From a checkpoint of a small audio captioner.
Model: 14.6M parameters, encoder arch swin, encoder norm layernorm, decoder layers 6, decoder norm layernorm_no_bias.
Rows from block 9 of the audio encoder, named by matrix and row number. Rows with one number belong to one neuron. Each number is 128 + 24 x the weight over its row's rms, rounded and kept within 0 to 255. All counts start at 0. Numbers have three digits each.
# gate: MLP gate (encoder.blocks.9.mlp.gate.weight, 960x320), inputs 64-127
# fc1: MLP up (encoder.blocks.9.mlp.fc1.weight, 960x320), inputs 64-127
# fc2: MLP down (encoder.blocks.9.mlp.fc2.weight, 320x960, transposed), outputs 64-127
gate.211:173129139160101114141151121162133163130150103109154093116101138092140091116114190136129093130124126135153111121088113125152086100104113149159113127104151099148118142118148090093115107133121150
fc1.211:126143158115132178124172113138147167197120117140145128140103124140124144122121159121123106153140148073171122110110134144118163149111141118139083126127112120136132156071176156115149090079139143
fc2.211:121103124149153168111166188094151160138137160142096143115127125164140107123120136155175113150126123134166117141122143155164113133142150173136119092106159140126072143104137101144158112129097185
gate.212:162131137135145091149087170100135104131162098113163126131101112129144138152135131133128106114107110117067133122077136128115133159130104163136138125059143075123100113115124098085118168128122128
fc1.212:086106103091125158102147128157150114115141164164130108121160169162148130121122110138128146129112074156148141128151094161119126111143149110140153137153132139131153118125128125146124116109086115
fc2.212:112099132092106132112106116142158091133142117147100093156105095138127128118115165124126118171135088133112120165134135090126120091155144141145111151153104106060112123149148170170089151123112123
gate.213:137118135121107126122163085100170115087090151156134109115065121102129098144124112100122108172122107138131128155109090121138126127088182169122126116111126177119147157147169150135144068109083137
fc1.213:139121119149124127138144077117094129148085113133113099098078120126153117151111141135113131167110128141148091173104146088124110110079167118123134108115113165134157160141122131099135050116112149
fc2.213:153161149133126103123149069139107147107136104108096146129166118121191156102160144116145095139116083097104122140095116074140143130092151117140128100167094164113111150100127114164131161174144144
gate.214:125134134157103142110114047128160120117141139125094133123156147127139172119137139107144147123110125139133095098140143108142134145110169115115142150142169129143103113161093153130165091148162152
fc1.214:129122124135120114131117182110101125136115123138139136142087103121127119144100132168112114114147127109103166123091129103115109125150082137149105068118097118108158169072173132133103198109144117
fc2.214:119105109113122141081134138110141134150147155117141126136125099109144139128117151157089157091143132144137125137187114089123089133092123111108137122096136145134145112148110126129124132104109118
gate.215:149155072149105112144117160125127097140128117114150141124145133119167128131112106135136153116115125110110145158135106140132103128159088153120122150112125133159146112127115159112116108158088156
fc1.215:167128112140175143150080097103138100132116188119114172106118138141130158144129129142139104123134186143150115147119123139098098155094076173134142103145113122162140163121112113118099130122080104
fc2.215:147142172065156075137110106199118088140103161115099130107126111120159126153136141137109098110114108160141109143097105140113146145101096136114140154155155120150131135150142114143147154100062121
gate.216:092150069129109115132164117143137136117076150102060146159122145149161111114144101108124106138105126138073139112141148114104135109099126101110149119157188119124162142089170119126193153147096143
fc1.216:173120186129166124153092149114144102160181127150174132111136132113087129127100156137148120105138120092176132137094110155165108130156102130154108136106073147160130107194070152133094119122131127
fc2.216:174131151150170154137141129122150091113135125123120133166115122133155128120116166140133161163100120095172131162119098115112113139157155147157086131106086101108130096153122143137101155143141099
gate.217:101118160142126113094147106097134172144122168126147133155118120118144091160118093112144121098102125155143120131085113092136099130121129162125154140090124177151118115118141145178146125126169118
fc1.217:124111128173129091145141108108155144148142112116116112183085157095165111116174129131114099167121082090116125081097124132115113105136081124143120052123175115130119133110124141122147160100131142
fc2.217:107142112128169152110148098098129123107128154129112184150112124117123127120151140083138140093130100145113120139140089131150118134144120136163111138099152101139136128146123140107157138120114116
gate.218:101126147112131148124109097131121156143168120146145152076122111135175100156164137137144160156134116114152145138154151080090129089140108145119118137118171118113128151104123171155136147163146151
fc1.218:124106094106153133147132158106132081156119090122116114116132126123113113086166120098144099098132123131102108106113138153143161176131139102139130115151118159142159131130076077095115109118107125
fc2.218:135127104159117134113176172152111159130138116123145144142172151110103112121164153096100104133154143067131108153121143104077120101136114149138117143098167179106132127164123161117126108105119112
gate.220:108148103112121166091147137091175169114169140118134107105119129110131115144124163086072154138154167152152139091135105154112139147127119165083076135166064126136138114128122138113149123091132147
fc1.220:134127159103072128124156149156131101173101143124152144144097171149096129140093136131143128085077085132158145129118096112153141141140162136130096147132112159134137118133115110151129139133111073
fc2.220:077101108141142179166130113150107115144069115143149115119150116148130142158140088166158110114123156153139158106076119120151123126157085166156137105141137113137152126159112091090140126114127084
gate.221:144162089136074145132160097126100125112159111115111139128118109099137092130173099107187093107133158123129124075154144098153164163118110157127121123098146113126064105102099134158155126110124111
fc1.221:145134128161155166127128135112116173124141121152110136131110129128124107147125146097098099099147135100091146105159123117111121136039151117092117136143109133149108177136094141128119122111122112
fc2.221:139157116129170119128112161157118145143137151161058120155138141129094108143095131104115118097126120127115144120173134105097121100081118141124087167105146147137135164135112119068105114160120107
gate.222:126099151134133104168107101145084118142159152129112088139138126162101146149105115121105100164100118102181130104124112112145134094143142081174127129115124139107119131116143121153152141125152129
fc1.222:114125146108117120134104121107104101120116131145126160115127128101157063149117141162093160092136116150091115134117107128134132141133107102134139166090153132103166124124127119121164118134117142
fc2.222:113159134109126118148153175127155109132101136166134174081115166105137090133110137130106141114153128153148124123131150114122104128141133126123121167143168146153155129095114107130123052137147179
gate.223:117106132147125102117165119121137141162140143165136166167077117094149134112110111090119098158129141136129122153121109128101099135098128166118123114135118128080160088117130126127153187138140121
fc1.223:197170118122111124129118166145109079100130105132185105134099122132113148120147127164175166120113126118140106141121136164098077100153159121157079101078138081136123140128121152113101133146139109
fc2.223:114156128121134103144099155144119075117134122124154134167107099116109168100138158148098178119131115106116100146155143106126127123130147090156137161102096080142115122127124154095105139111133132
gate.224:133115148125157133115141133102173170165110173119121146141136096165109127116090108156157132111119162112105148096110136111143131103123097107158123124123141139107126153160163111073125101159161160
fc1.224:112150124118119112112095161222122148129070126098126138119120116144100131109138112160120128114145139131162123132123119138131108173099152117108078097109128081107174081131122098154162132112128098
fc2.224:113126107117139114123099138178114143143133102125151148109129119119131151129123066190128139080138126140145153112105157114115152165135150124106121086127138088089129125132146127126141116117148087
gate.225:127131127122106128115116174175145124125141079155185155141102151110153159091133107137118142122092090116139154110140119119099138136108115141095146108114149087150157104118137072183121140094141131
fc1.225:109121135153127142143121142142096116080143147095134144131128132105102132149098106141138123119123146126119141141102131158126112132149154145100110116125144138140121120168152116146147119149141103
fc2.225:095139141118125130168105135086084121081182136109112156120101121134092144147106130163165131119072161113155108145105127129142114079105150132123082102136165136112116121149116135131105129155144119
gate.226:140109098095118138095131135113160136124118132112148136145141139150112139171127099096123105116139136124124140149119126116165138097137110182110168189142120118093154127135162163092107149112081168
fc1.226:141129126175133146109118161125089165153153162124136134121099098166131145148134145131098105088142085150133102129165081100108115110123148102113083170107134101105131171117119116117093128105152132
fc2.226:143141122164138139126128149088108167161172160104112141135076108168113164119126129141111117122150112123147119153141099112087141154126120112124099195109126098129132153107161092136079126117152114
gate.227:139119150149133171126111162113129139194156127143196156109116111144104115134138149152150162150109149138140146179155102106119103108124119132135142101119094122172170097120129119119137099096148108
fc1.227:107100138152181073093155142108117121149139140121122115071082118151126122158138183166187160093089153125101112169126101165112132116137125128136115138150167110093144152122071106186114177126075157
fc2.227:138110139142115131149171159121098112139174132131150157105121132139103101155137126153160121130135139144122151185104082119118160142128114141134082122173108139140166110129135109137126092104095112
gate.228:107117134152166123124100102132116091084133105120103168112144129134124084149154168114086160128125117156189141170120135116137120141093110137124125133115103052113119144111147131095113131119117098
fc1.228:135113136159170131121127133112100090114110129146176145125148132165138107141110179138089169089110111195159118163124107114146107140084115118132094122112108088120128161066136083112113101150080146
fc2.228:134131088149101172124094121168103153112124182166149134132098101121157102188126138120081145130129152114171134118154095136131119109129158133112126084105098116109128115119142111113121147118133113
gate.229:114093103113120116126119134149144078115122135142114096140163129128175130099139133126127189118143113094156078136138166094129160150134116132098130182139136096112103134121147134112109158174133145
fc1.229:112175159101104134140116142101141069122131096087145120131166129130143105120146143123162146122158177133123097159110130129130149141105104176155109132136160130137130102177152100114124159141105103
fc2.229:148159162094120131120140123091117065120145107095140158093140135104140144125135135120125152132157155124113146136074144150118109127132090168147134150132149125117126121136139063085116172120131158
gate.230:096072168180145154117117118172070158108106119125132134113096165145113106117100126097121156123131063193141108129141131095144108121144117107128134150138158123085124159094080149093104130148125121
fc1.230:117086112190134128103112178127120171118149179157118131129116121120146118136116134176117121110137126140103128117137123092114117117120099114117126160123155086086141142125129099142135117168171110
fc2.230:102127121148117146080138167122099153099138144138116107119104101129145139158100148142134117142110123153090152117152115108126128126128121126124143160086165100125150118134132061130090126145143137
gate.231:119163135178100118117152155166144128155118137141111126137115123112153114153118111145152118114134144146147142154141159139134151159097084123101144129102108107124108133165142104092089092109137120
fc1.231:113076115105187109099124108088125167118119150111113124160137129150101135087119114136124129149157124112133109124090127121099112094134161124162118119128141148126167135095150141123179149124130134
fc2.231:115115131125116176139169121124106110128127177148092098136116100099132164134139141164098147181089135128142135134137107134097162100109108123155114105124134138144152155131107128124168143096109104
gate.232:161154134189089103108083095125126151116118128141092133105171131125094113127094132082152133144134136120138086154108158108094095104133146110125074120124133143087142067143159162188113145152093121
fc1.232:148127152097172165110103131148120067145114105143136124160103155145122162132085139118092145114120145122084144149087141135126153142122135168103165127110138096134088123112120121119121137122093130
fc2.232:123125179113164126145087146135110083116126115158113118149129137136115163135119143115124125113124121135059108150095117150127155152152131144088161082111143097127094125111101149138139161124106138
gate.233:133104170145125152165158144121087117091115130102121129145177157099094125143124149114128185133110139137155117091157151117164133136152099090112147178120167112117105140165117151080151106098117117
fc1.233:104137087153121115112136151157169115123127111129127098141118120119122134099124099086144142117173147162120123086100140129123130098128137153159123065111088166151126118102133120126121130157144067
fc2.233:148105150189149132078112106115108110100184145140144147141142070109141122116122127118149150113147127146186065150158134123111120151104130135113143106153132152134131128096118152114102109129044128
gate.234:186140114148149126110084154123139132126120127110166134149117139120137096174107127127132179137085142143128174119122150136109111098141131100112172132131131132111128121131103123141091174156123148
fc1.234:128139136136156129133139162100093108130126102111137123128125135131114102098152094122095136156179188146125144122124110116108124071147156114169106107134162169181167111145137124122146164145082063
fc2.234:134131147147150154117153172135102100160106105116146112142109114087105107154124107121141130148132112130122136113110088138132162089129131133158151100122158130111112144172146157167132137101109079
gate.235:096140130111143123128132144150153155156115092138117137147131164166124120104127138120124152121133095103108113147142081145120129137147125107111106204130118120080161119086132119154117123124136135
fc1.235:080116111076163127145123152153162144149161126115095138152125128156135139109138122120123101119129087100163138162133076108168117150148133091083139195154143136086117130132143145065112161147144113
fc2.235:124145085125117103125081131137074087153156095160057151120142113126140104120094157154113108154112123158128112131099207155105114124099110089143132168146132113134143100131132074116143128137147184
gate.236:130088134129180128131144137175117160101138146114163154136145156093119122128149101118105119103127154125143111133148124112063121117114111076134090134111145125132102185124108147169152122144138140
fc1.236:129104156116135135132135122118152157097147124137151145143131151115134116123148112108131161109153094124133068166120113126133124120156159144127145126115129097160098107133136126173141139106102130
fc2.236:100118131100176120158148080122138150134118090143197106156119102166101122110141112121173159129164093082159130111156140127109156132128138159098112107119128110163132157111111098151124097156124164
gate.237:139140110125094111140121141116134137057137179162102111103131108174123111132091147153094169149131160122095158121092134138103091091126087156153173101135136124131136158113181166142119143119134133
fc1.237:140125142101139103117118139189144091117136075105106099139138126113120121156132116132176116093133148163130130125132154156147142119143129126138162133125153127134137128200114146140118122120136149
fc2.237:099139111127146122124109128122091067141128116128169104146129137142116084166139124137164129122104181140134115124141090156123107128139140086169109102125121079132114168164097137115133161100144123
gate.238:113123157149157115118134139073127117137141085158140142131128204101095143130105123114151119097104147104149153147113135172114154138125104154104160127133132140111144124118140106135108160121142124
fc1.238:149141118132133106121180128126129137181146129159111135145120043153162180118122106097164136121121126154124119107175146086156165116100144102135123147108133126086141103126115099134105124091156111
fc2.238:127152119158137150121183121131110140156174152136124108147116052151141188123130100113150143106119170122147126115175147095155150125106152115160110183116152175102141112080128079106099127124151111
gate.240:129146156144131117139105136102161121170109127161146144146145152138168114102133081111171151166104103103121168143136102105104110155115147103161136134127150118151071131110131187186116178163134106
fc1.240:110124053161112126144149114100164124185120147131154131122114115175144126078134111143135137123109092117106166108104093098102132155119132140104054144103128102126120141137153114097128124130183113
fc2.240:123079127128116104093146151103137123139123150153115146141107117156131092074073124160142156123081115110135148123106114173102086133119115145103080131137102155138122157123159120085145133103135141
gate.241:159141090126168125114133164112133131144128098128129125137139125083132141138105144137139148111126131096135121153119138127137164150128140136124155146112112098107130112103135154136136131093105117
fc1.241:119140112125093153122126118145164126093154148126143083122164129136134078155143099127130167111123113134132129140096121142139105138126115141145089107144129122151134141148129122106132115136124153
fc2.241:124125144107136078114122126116137153139140084136129143121154089144103107125147122129151155129167119130127140143085143145109091119117166210106141156133067090109135153115118102103142129134137097
gate.242:144108108138136166096162132128163189155122136121112128138124060152120146109123163149126136125136106129115097146156076120139158123146159094161126116099102149102153123112136122141122167132109138
fc1.242:137132122153102078106127129093138173102132139144158099164163132118136072125133108126117113131144103132117106088128121111129174111160098101130130130093113092115158156118121104129130132156130106
fc2.242:125119109134143086095142127061099136110140154166091126131166123137120100105132135149117127125135131163106121071171108149132178119130100127123119162116091094146154143121122122134116133141152131
gate.243:095114164140125098118119139104156148111142096128179160126142152125080142123128124147169143142119156124141122113124145116131091155093120149142144124136135148117165117113162102142109189116125142
fc1.243:166146104145122140126086115174108154144086153128134112170118104161101120127132105140120113122161097131127120113119104111110163104138125117149115115149080099159138105093135120133162119166142147
fc2.243:146095125154114109089135113138131122171117170127151135142091132162123075152123116136149091152074097132148141122120092121129105081072118081145126126126105109086104088135134173136101157127162129
gate.244:118092158145119111114124208171107130144131080142139110103132133116131140142097087137122136133164130083175131150129120148121144182122143114104145160153118131120160148101129127109144138136136134
fc1.244:134170189165141113157128134114122085128142109131134128123103083135094124118120124149202133109134109153131106097114126166156119102127081107108154141111175162094105126134097128069112120134107153
fc2.244:135134155116135116128098124140114112108148149145127167102093047116099138117099115100182097094139107114125133108117137139143137118129082129073185155119109110143160169134121148130103127125107136
gate.245:159168123106098143116102136161129130106128140090184167136157122091126120093115114112137149114095160138101131119126080117108132166153052081156147148114157125110155151141131173122127093161128079
fc1.245:158167143131144146129122138146134104139121131170104110150116125118135140108138123117121119149141134103151126147107114145136130120171114134116124115182128101157160137141124091109123165120129094
fc2.245:103178129146104095120140164119155094145115152167126106137119133130128126120190133139115172118147077139118127143126117166123126106153124114133132141129165126144132105141101077144158147147157168
gate.246:120106134118086097088111138139079154120122167170123085132086147094094128178081081112116138127085121131213182135130144147088110107132123149126134149139141113134136134135142121098124134102125131
fc1.246:099116093122148205117104146167126104097144099143160136131146134128158149091175097131119125113136152157074112106080092148139163139120126104110117049137109165082137132145144151108167120148124148
fc2.246:080130100123180188134112171134105136109145127173132136140163158123123166125144144155122110133128125106095119143107058144167094118113165104139143102166128142142120138132117171104149144109142135
gate.247:125146158147133107154081167151129106145128141124130095115136091107134106135158126137151135126108134140128072129106151096154141127140105112113100141149093167147123120117147165098130152108131104
fc1.247:127144131149135119140094137127147123135117120099118154142156077141122120103137120167143107185132146113123089114124180063166132093090164126098138140133135096134142144129115081128126123120141146
fc2.247:115143143145113106131114128099084102124122119089122135124151114121130124144156125139119146093160217173126129137096128105092141102123164111069108129125139101150126188153135167173129102187111124
gate.248:114103101118157150158110064125117156132090123118096144139106150134110124123129098115136112150144114141170142131111107084104149155158120091145147146156143158107112150108133158125144185115136111
fc1.248:094134104136152118095139145135112118139131123073126163122128141153124116132140099106171132107101164098131152122135184135128159081121130106111162127169154123085139095123153176123156100133126147
fc2.248:057106128106161129107173122131124144116133150147102162106116143146101126124085079143166131124118118122102140145130159110155128104144112147122148106123133122114139076121152160111132125136099162
gate.249:107107165108154116140146122087106121135149102123125105153138108047112148118133129124111158119121095139133164154160172123118132138175116141106133138150117144135171134161143135144155184134122167
fc1.249:123111075148124149106116105134193133158116121127167140142111086093130108133159161134154121086128135124127094132125140097082074162135117092121104173141110138149109118099124138091105165144157179
fc2.249:140132112118103155103101132140145100153135116133169167109094143111135145137135143090161129092097138106129127122121107145073123140168108136112132220120128100125106132069131117080102134119141143
gate.252:110124168154147150121144130112146116149162120130150074142141145138084132096135143126120124078117129109136146147131177125155126122132116156150137117146149131135156129119136104130144103117170127
fc1.252:160166114121135107128106166127132138093134113144085193083148138129144100102142101136132138131161169107135107134090122132124134136124126120149120139168165087115119150165105092114169105127135127
fc2.252:144148119117141154147097151123109126108155139132132133111155132146121121151140136126112137131122149108090111150151124113146187126100121120117132127133134113143138144176154138120165112124155136
gate.253:132071088148173129139104135136124113143175123150162141123114148147117113145131138078140213148126108141180115124129085130116148103107110127155139141120132128139123121156120121111097157127135132
fc1.253:118120173131145180129116139129129054142112143158205140127131159147127130153109137120125094122084090075107117139146111122116087083155164128121136143105167144120112129121142101151085138106127150
fc2.253:141139160126156128129124142143162068123138130142190152161143141162122134131161116108126104133108125113101106121139149134144109097152153164128159110120163135108173122123166095114082115130162135
gate.254:093119170149073120116155153100099159122122125107177168131141134111180178120143162129125119150139111110117122125125127119097117095067118153161157122113153108169178159114143137090139108137119085
fc1.254:165151082110146091131128068117121134114117173115130137116147131114137105104113096146126187169118114151153148111136151106159109149106165132125069132156113124134072125131168095176162154099156137
fc2.254:118162146079130115125106080121129141093104124158105119147126112087126067103096164141122138127105158108130124115097129108161132099149134141170147132178153118109075159112158120199151134061109094
gate.255:092108143148137127135134111139114143115129130136118136115120123140116134096125137127162151090120163152144160130100086099115149120151096101143113110154113201140135097119108143163181160087109119
fc1.255:133106143123097099170120113122127141189138113098127119126111130118112113136155137127139104135152144101164149195109114148093107104151119136139156165152083091125106127146106165159168115092104108
fc2.255:087095122092110076169123100119092128157112110087117116077096108151131116150132128108176128113131103104134134168107110110135108117144140144140167146108084089128121151129080180189164140134136108
gate.256:092159145153188131125100114152130116123127124103077120161097096115105145102143084134096147123110123124118074085111115162129145095101136153117120086142101067120163145126150161179139126157111117
fc1.256:133103157089141127105147145107130100139142138156064175142140127143057127133108105129159162141111129179121114190079122122123122136149118123101128115163122135128119129180148114135142149104158089
fc2.256:118120152135147109131095098105101107195149141103077186129127138131077161131173114159146122117111132147114115155093095110080105135152154138127109102176128100121104116145161135142131175120107136
gate.257:164130137091170137161141128107081114120155142116125122100116131113141138128120140154122130085135122146090131152121107123157170099143117091118161092169155117092147129084071101096119146152096128
fc1.257:105147125157107167136138135142087064141175190158132093129109117094129115112154220132117142166110106142136160091139098102116126115130132125082129174112136134156125115120144142112112124132126125
fc2.257:094142101151115154104172127108119096128135173143120124153108097087123163137123172100152106159097121116167138085154158141106169078107126077123098160127142132146159138140137121110080167130112122
gate.258:101120117139119132112145120166157130140120135086169166148131137108133102123143134133154141100126122127157175113134150142100117121105173121116120148141173143095167085112135128136149129128168126
fc1.258:154112097120160087105130122153114174131119058128132133148086168112134107085119102116140164134108116120102096101123145178089159098121119133149124158113130141138130104163165089112121127116130129
fc2.258:140112138130176118094128139156078126107166115150084155151129142077091150104140091126200167105127150128112094132106124163128107128113143137133116164153102162132131178106154098118137113096098147
gate.260:173118127093086123115117135145148106114139178140091109112157149157106173156139127128137141093120141078155145103131136158075101131136060113133137143097106104120147136110135170105116120151110126
fc1.260:121140166164145124162135132114096135135141125091102176132140128130159119113150083160071092130186179126115115141112102108159100112088139161119112111145115141121119120154143122127162130153120078
fc2.260:124154115172078103149137113104176088125141113186125106166124161134157173129113119120165132150141141122131132129137105131139147124100166099150176145128136120123122160138113180152114126119130123
gate.261:119098166077088127121173116134130137087158073143166104109129135143144128138114152123157131096141114136098129119137095118112109120162135154163128083098132154144143123133158144168112133180139136
fc1.261:111125157128139115127123155113137200102126134096126145141146108158160103132129125131160150101126109106133101115128116101114122140134149099103064129151166072122142104108144121112128144147142133
fc2.261:167147122100164162140109141164169156169164157089143147151107126163138132088160101131110127106119122123183100154065165140170106138120124109162130128111150086072124080144116081130112113107165135
gate.262:143155106135143127147127110098149136087141127084096136136130107118133137130130153115114110117107191102139143122117112117138147144093127125138172150164126179130111085122128182134099129110101080
fc1.262:133118137130168136134121116148166168119152123115097115123133124179145115126160130133116162136089136092098187118142102133162138130156102153096149154117128135070144103122128136089097111097127127
fc2.262:126114145121201129076146111185134162144123161143121141145117100131122124094147121118147158130119162140154177120164119105152157122133128158124145172059150073097119125097148144078105101076132148
gate.263:094100104112161083141118156090083155117102121151126156120108162116132104163156124139095072169118158193107132132152100093126122099109119186118117170094147119100144114137167144092162112119114111
fc1.263:108136184140114154135145109158156108150143126112109141123128088143124127157088130114146152142145122106135125139103128104168158102126128132131147105140088117106147134150087141202123112135153116
fc2.263:110116149129152133150095138137131141090151097076131083125128152107126079181151152151115119175116129109099094170068135117123162083100145168135116106086141122114150106165137133131124078133140103
gate.264:087139151142141135119127102113123113179128146131124135165184126146134138126144104167121131093163122151151116072114109113105096114083151106153101106109145097171086165160117166146137103161133093
fc1.264:104102119117135114145102114112100152160140137117139116133122121111096135114129152164143124107083147131108139175098142148159087133163124159079169128115108085088172145138152084153199143130129112
fc2.264:119157138110091148138100131093124148152132122117116088187166097072125117113133135108092151140137091122133093173121105161133116136129102115094130101148141108116148130123108118118148154137106091
gate.265:096105093184121097129136134106147133143134170148139161140117108096146105148155128179112120113111163121162110080129098169161125121131096113151145152140131174158127151152139102129129078142114120
fc1.265:148114116163158114158121091122107125101136091124102076131096109175109158111123131114089107127112115120093146210138152127151127181129156117097129125146111115101146141150128127156155118097155173
fc2.265:141141144112143164088139155106106107131144132116139136110112116120123144120123147163090101144124143104127130120128137085159167134155091149148135102131106161108124122142150159139147150135122121
gate.266:116148126164117109116098110133138117144139153089128172122102149139135123151109124148108087135139118130097123076192137123148138108090099180122109151110110135106158110126118118138108124156122144
fc1.266:128106134093119126138153119101152138160126118151126111137102164113129079126109142123152123128133133161150160111071130126121136172137116135110144073162076125137157121119163128152105151147102152
fc2.266:108168100166135114165142100145105125141112101110151134141156153162137091204166115125178082124087177136132093091136156111159123169118127166182168094123136158138131136108184107128114110125193097
gate.267:141116130101132149125080182145125125151185098131149095120088134113122128158101125137105129134136057149104078107152101130102129128131151127104132114112121119083164173109123104151183121119142139
fc1.267:120112126116134149156136182121106153115153099141165110121159148113138131134136148134139140117123086122077109098122120130140136128148136141104133106121074077081147163106118112161159121137116132
fc2.267:121153159115153159133124171089124136112132090153148103138156148134138161108143187154126164139084116116096091124087092108133105119149129094118156133168138124134133146121143120156088142143179129
gate.269:126097135117144140114162124138142107134152155127148072158093119083154130156110143124130122111139126189132144142129137109121111076132148132110127136123146106130112124142114139124108115095122128
fc1.269:144134133163101165144145156121153107130177113122186120106120105155130136143109145085154105107118105128079108105136144154177153172119119097127118142094107138126133187133118108130128090126125102
fc2.269:173145117168135153132147190120120119109129157129151121136140135134135128169112137117139148118096128149102120120139151145161185172128107089138108111136102123160116143122120145095103087138139126
gate.270:142099110153132152147129117119129106162137108138079086144126113136135053118148159116113120138142141108130081150101116114107106116166127129124151149157179119144099100112095151118113143122122164
fc1.270:116189157109146120092092183118120152092111109122135149140109164154087111150076117148147095122132093110166135081171136154136144143166143119096095077176082111102159187118150091107106139125106126
fc2.270:137175141090132121089111111154117144094136121134127135136108161120161149126118129121144123122118122119165114111135111144128157146133112112129107074141062140106143131149135092156100133098126130
gate.271:161145099154103161125117121129126127171099133141103118137138134156132123136130108140139142137133108125155141137138105100117099123127150110103122113101136127105151172129090140088149083101161160
fc1.271:090120179111150102156116158114127157109159121137173088137135092114149139122106165125152110148155120132127125096168120154151139140130148140118135134164103119147099078114133111172115144147100116
fc2.271:071093158124150146138134150137131132098139128131169082118151089090116122141138137111168121144127136128155153098159147106140144118107130153110157167145147114178105096098121128135113138136088108
gate.272:104154126089133126106152148156096091139123132139145106140120120115111088143106126115117131092136125159154121087146155086121173120113122119138108110137096104119167149114134113152132137113146150
fc1.272:114136170092121144094133166132123123119117140131164085154160101138160118118112128113115148117121160136150126070151135097104153119074131119125102089120096101126151153138149123120132126112105097
fc2.272:105097131143120172136068155117138107099136159159088125178116120154114156107106131111117141132134143134142134108173111114115151153097146136107130143135125109064149128118106137124112163152133155
gate.273:119104115135133122122166082147107195105158108110016096126125169113132150170106151145139100126173093141139143151128180067149136175135125160120108135094150123147118100092149141106125161155114132
fc1.273:163128161127094130111132135116144121160132114156102113152096058145107120151133161123132116093114133094114144129139122136128143178146125123120145145147185160132122085126115175121144116134096112
fc2.273:135119114140086113151151135144148143157129116137152161159116145132177157136161123111172135128155148140096150148092134103120146139145104115141108113089125139123118155132104110115126146109079151
gate.274:107111167111092131164084123130114152099135128150133135106137137103133102126130142131182125130100127154146135139101139177137119121157148108110129130144117139143076119118134182098110130106148153
fc1.274:110115161134111096166143137117127122156110127120146152127092117122132123124118158135127124131169112150172123134118114139131135134112102144108118119139175157134109126096124136113093072184150123
fc2.274:134061181143124110165117129126174134112164125105134163171092096116137122120162139174110128170140106149139149166106176139119156150120137123108093123117124152124110163160166151109116101167106143
gate.275:133126137152152155102155150114148130149163138132125097109123163078173112137114158121169090132139152141147122170121079143133117125162139142117076126157102114122146119127118163106123106118112139
fc1.275:152111136182112142136110092088121126120097155143111101129160121118122084130105128110135093132139168152160122121123120116136057122128065080144155137162116152120123137112117119133081096133137108
fc2.275:101127114137155110148156115103116131140159130151096142135154131152132170058133165129120130167119136137143178098173118138107080114155115123120138131199112148110075113152144142083101132130114089
gate.276:094125114157107125076122143078132149126125162155125086161108149130117118150189121103116133137138160147101132109132090155159117148094141183113107133080095188131130126088157111139112109081179104
fc1.276:115095099151122130115100118107173124109129140154113100118111115124098149129167089099188160130142164135097140147161097155145111134100141159100115148099118148123104135114152134087134138118098130
fc2.276:106177168094130105118121069091116129131179157165137123119141104109134147125144115111104139110150144096064145124152143102134151099128106109134115124113118148122202135120178116197139103155128153
gate.277:129073120160122130117129141127121123120126125081066153116135124127141129069146105145096138136132139109112134132127094094144114141105130130148129136159122092151099095099143177128082183110162106
fc1.277:123173116154086126120144099133098125147121115135187090105109128148100176129113085099134148120111133138178083135146141153081115094136120115144097120112087141135107157140136091111131109138114130
fc2.277:096134170117094092110149098127128139120136140115149139162111122170114136143092107139145112130129114125120128111110165139090189133144141145128110131125147109146137087120114144122115095116132090
gate.278:153105168131123084133117148150084101135140110112134177164161137114118128108155159144119116143116109175146143125166100133102146147150140148107158114153124115078099115130151055139059138117154086
fc1.278:157096191144129068133118136153084077127148091119127155140173149111143116104135144141139116147142109150157160141145094110112151140127136156118149132158096115089122132088170059142080157122131147
fc2.278:153080148150126128116148164127101091109119152117099145134174109111158145113114161126130113140107125163096125114149098148128097117180148165098118112154117174109158108094176113138111162123152099
gate.279:147104178116119123070130125153124145123130133102159127120134116136148086128139086113165139093130149102122179099163115111073115098155163111148101120129115145149103172155137122169169121121111143
fc1.279:115117095163145102070121113122101160138108134110125123110130094152177087131139108096090174127169153150103113118134132132133100134097124104143118147142070085096141155106141123142130126164156130
fc2.279:115131132148128151074152128135145131152103113151163116121139080124129113132116085113126130129158111110103158093134103128155128153118131147122112156093080079152146150124161119106165148133133125
gate.280:099085174098097167120116081136144139101131149124094108156161170121130131169133129148114131122163172086147108103146100154098159110083136154189115124127111155105118111104122153104173128136138125
fc1.280:115113135108153132158117085123168117154129125131115089166146080117148113166157087159120150128133171134149129103157116120095128146090141118156135147177096152100116137126127144167097126145162136
fc2.280:124103070118111123148125079172141147135108139127148123178128120163124057101185151145148152137136108077132114131145134137135136119085157127137141109131123152138139116132115119101088124154143120
gate.281:132145126112151140154119116122135147140103107121104123115135116148122107109142112123170135132136143124182150159136131112119127136150122098113155117160114132120161116113104139122160115118130161
fc1.281:126114135142104140118101098133135102158118150121099163162170122108155153117073137122162130108127115078117142112151122129135129128124041133119127159076128171153108131099123135104142108134124128
fc2.281:125135129083140128145114132125136112120077111108110163117141139141110073150132139128164108095129134096158136170156135127125128122129131124125136121149114122116120107131112126154172099121132149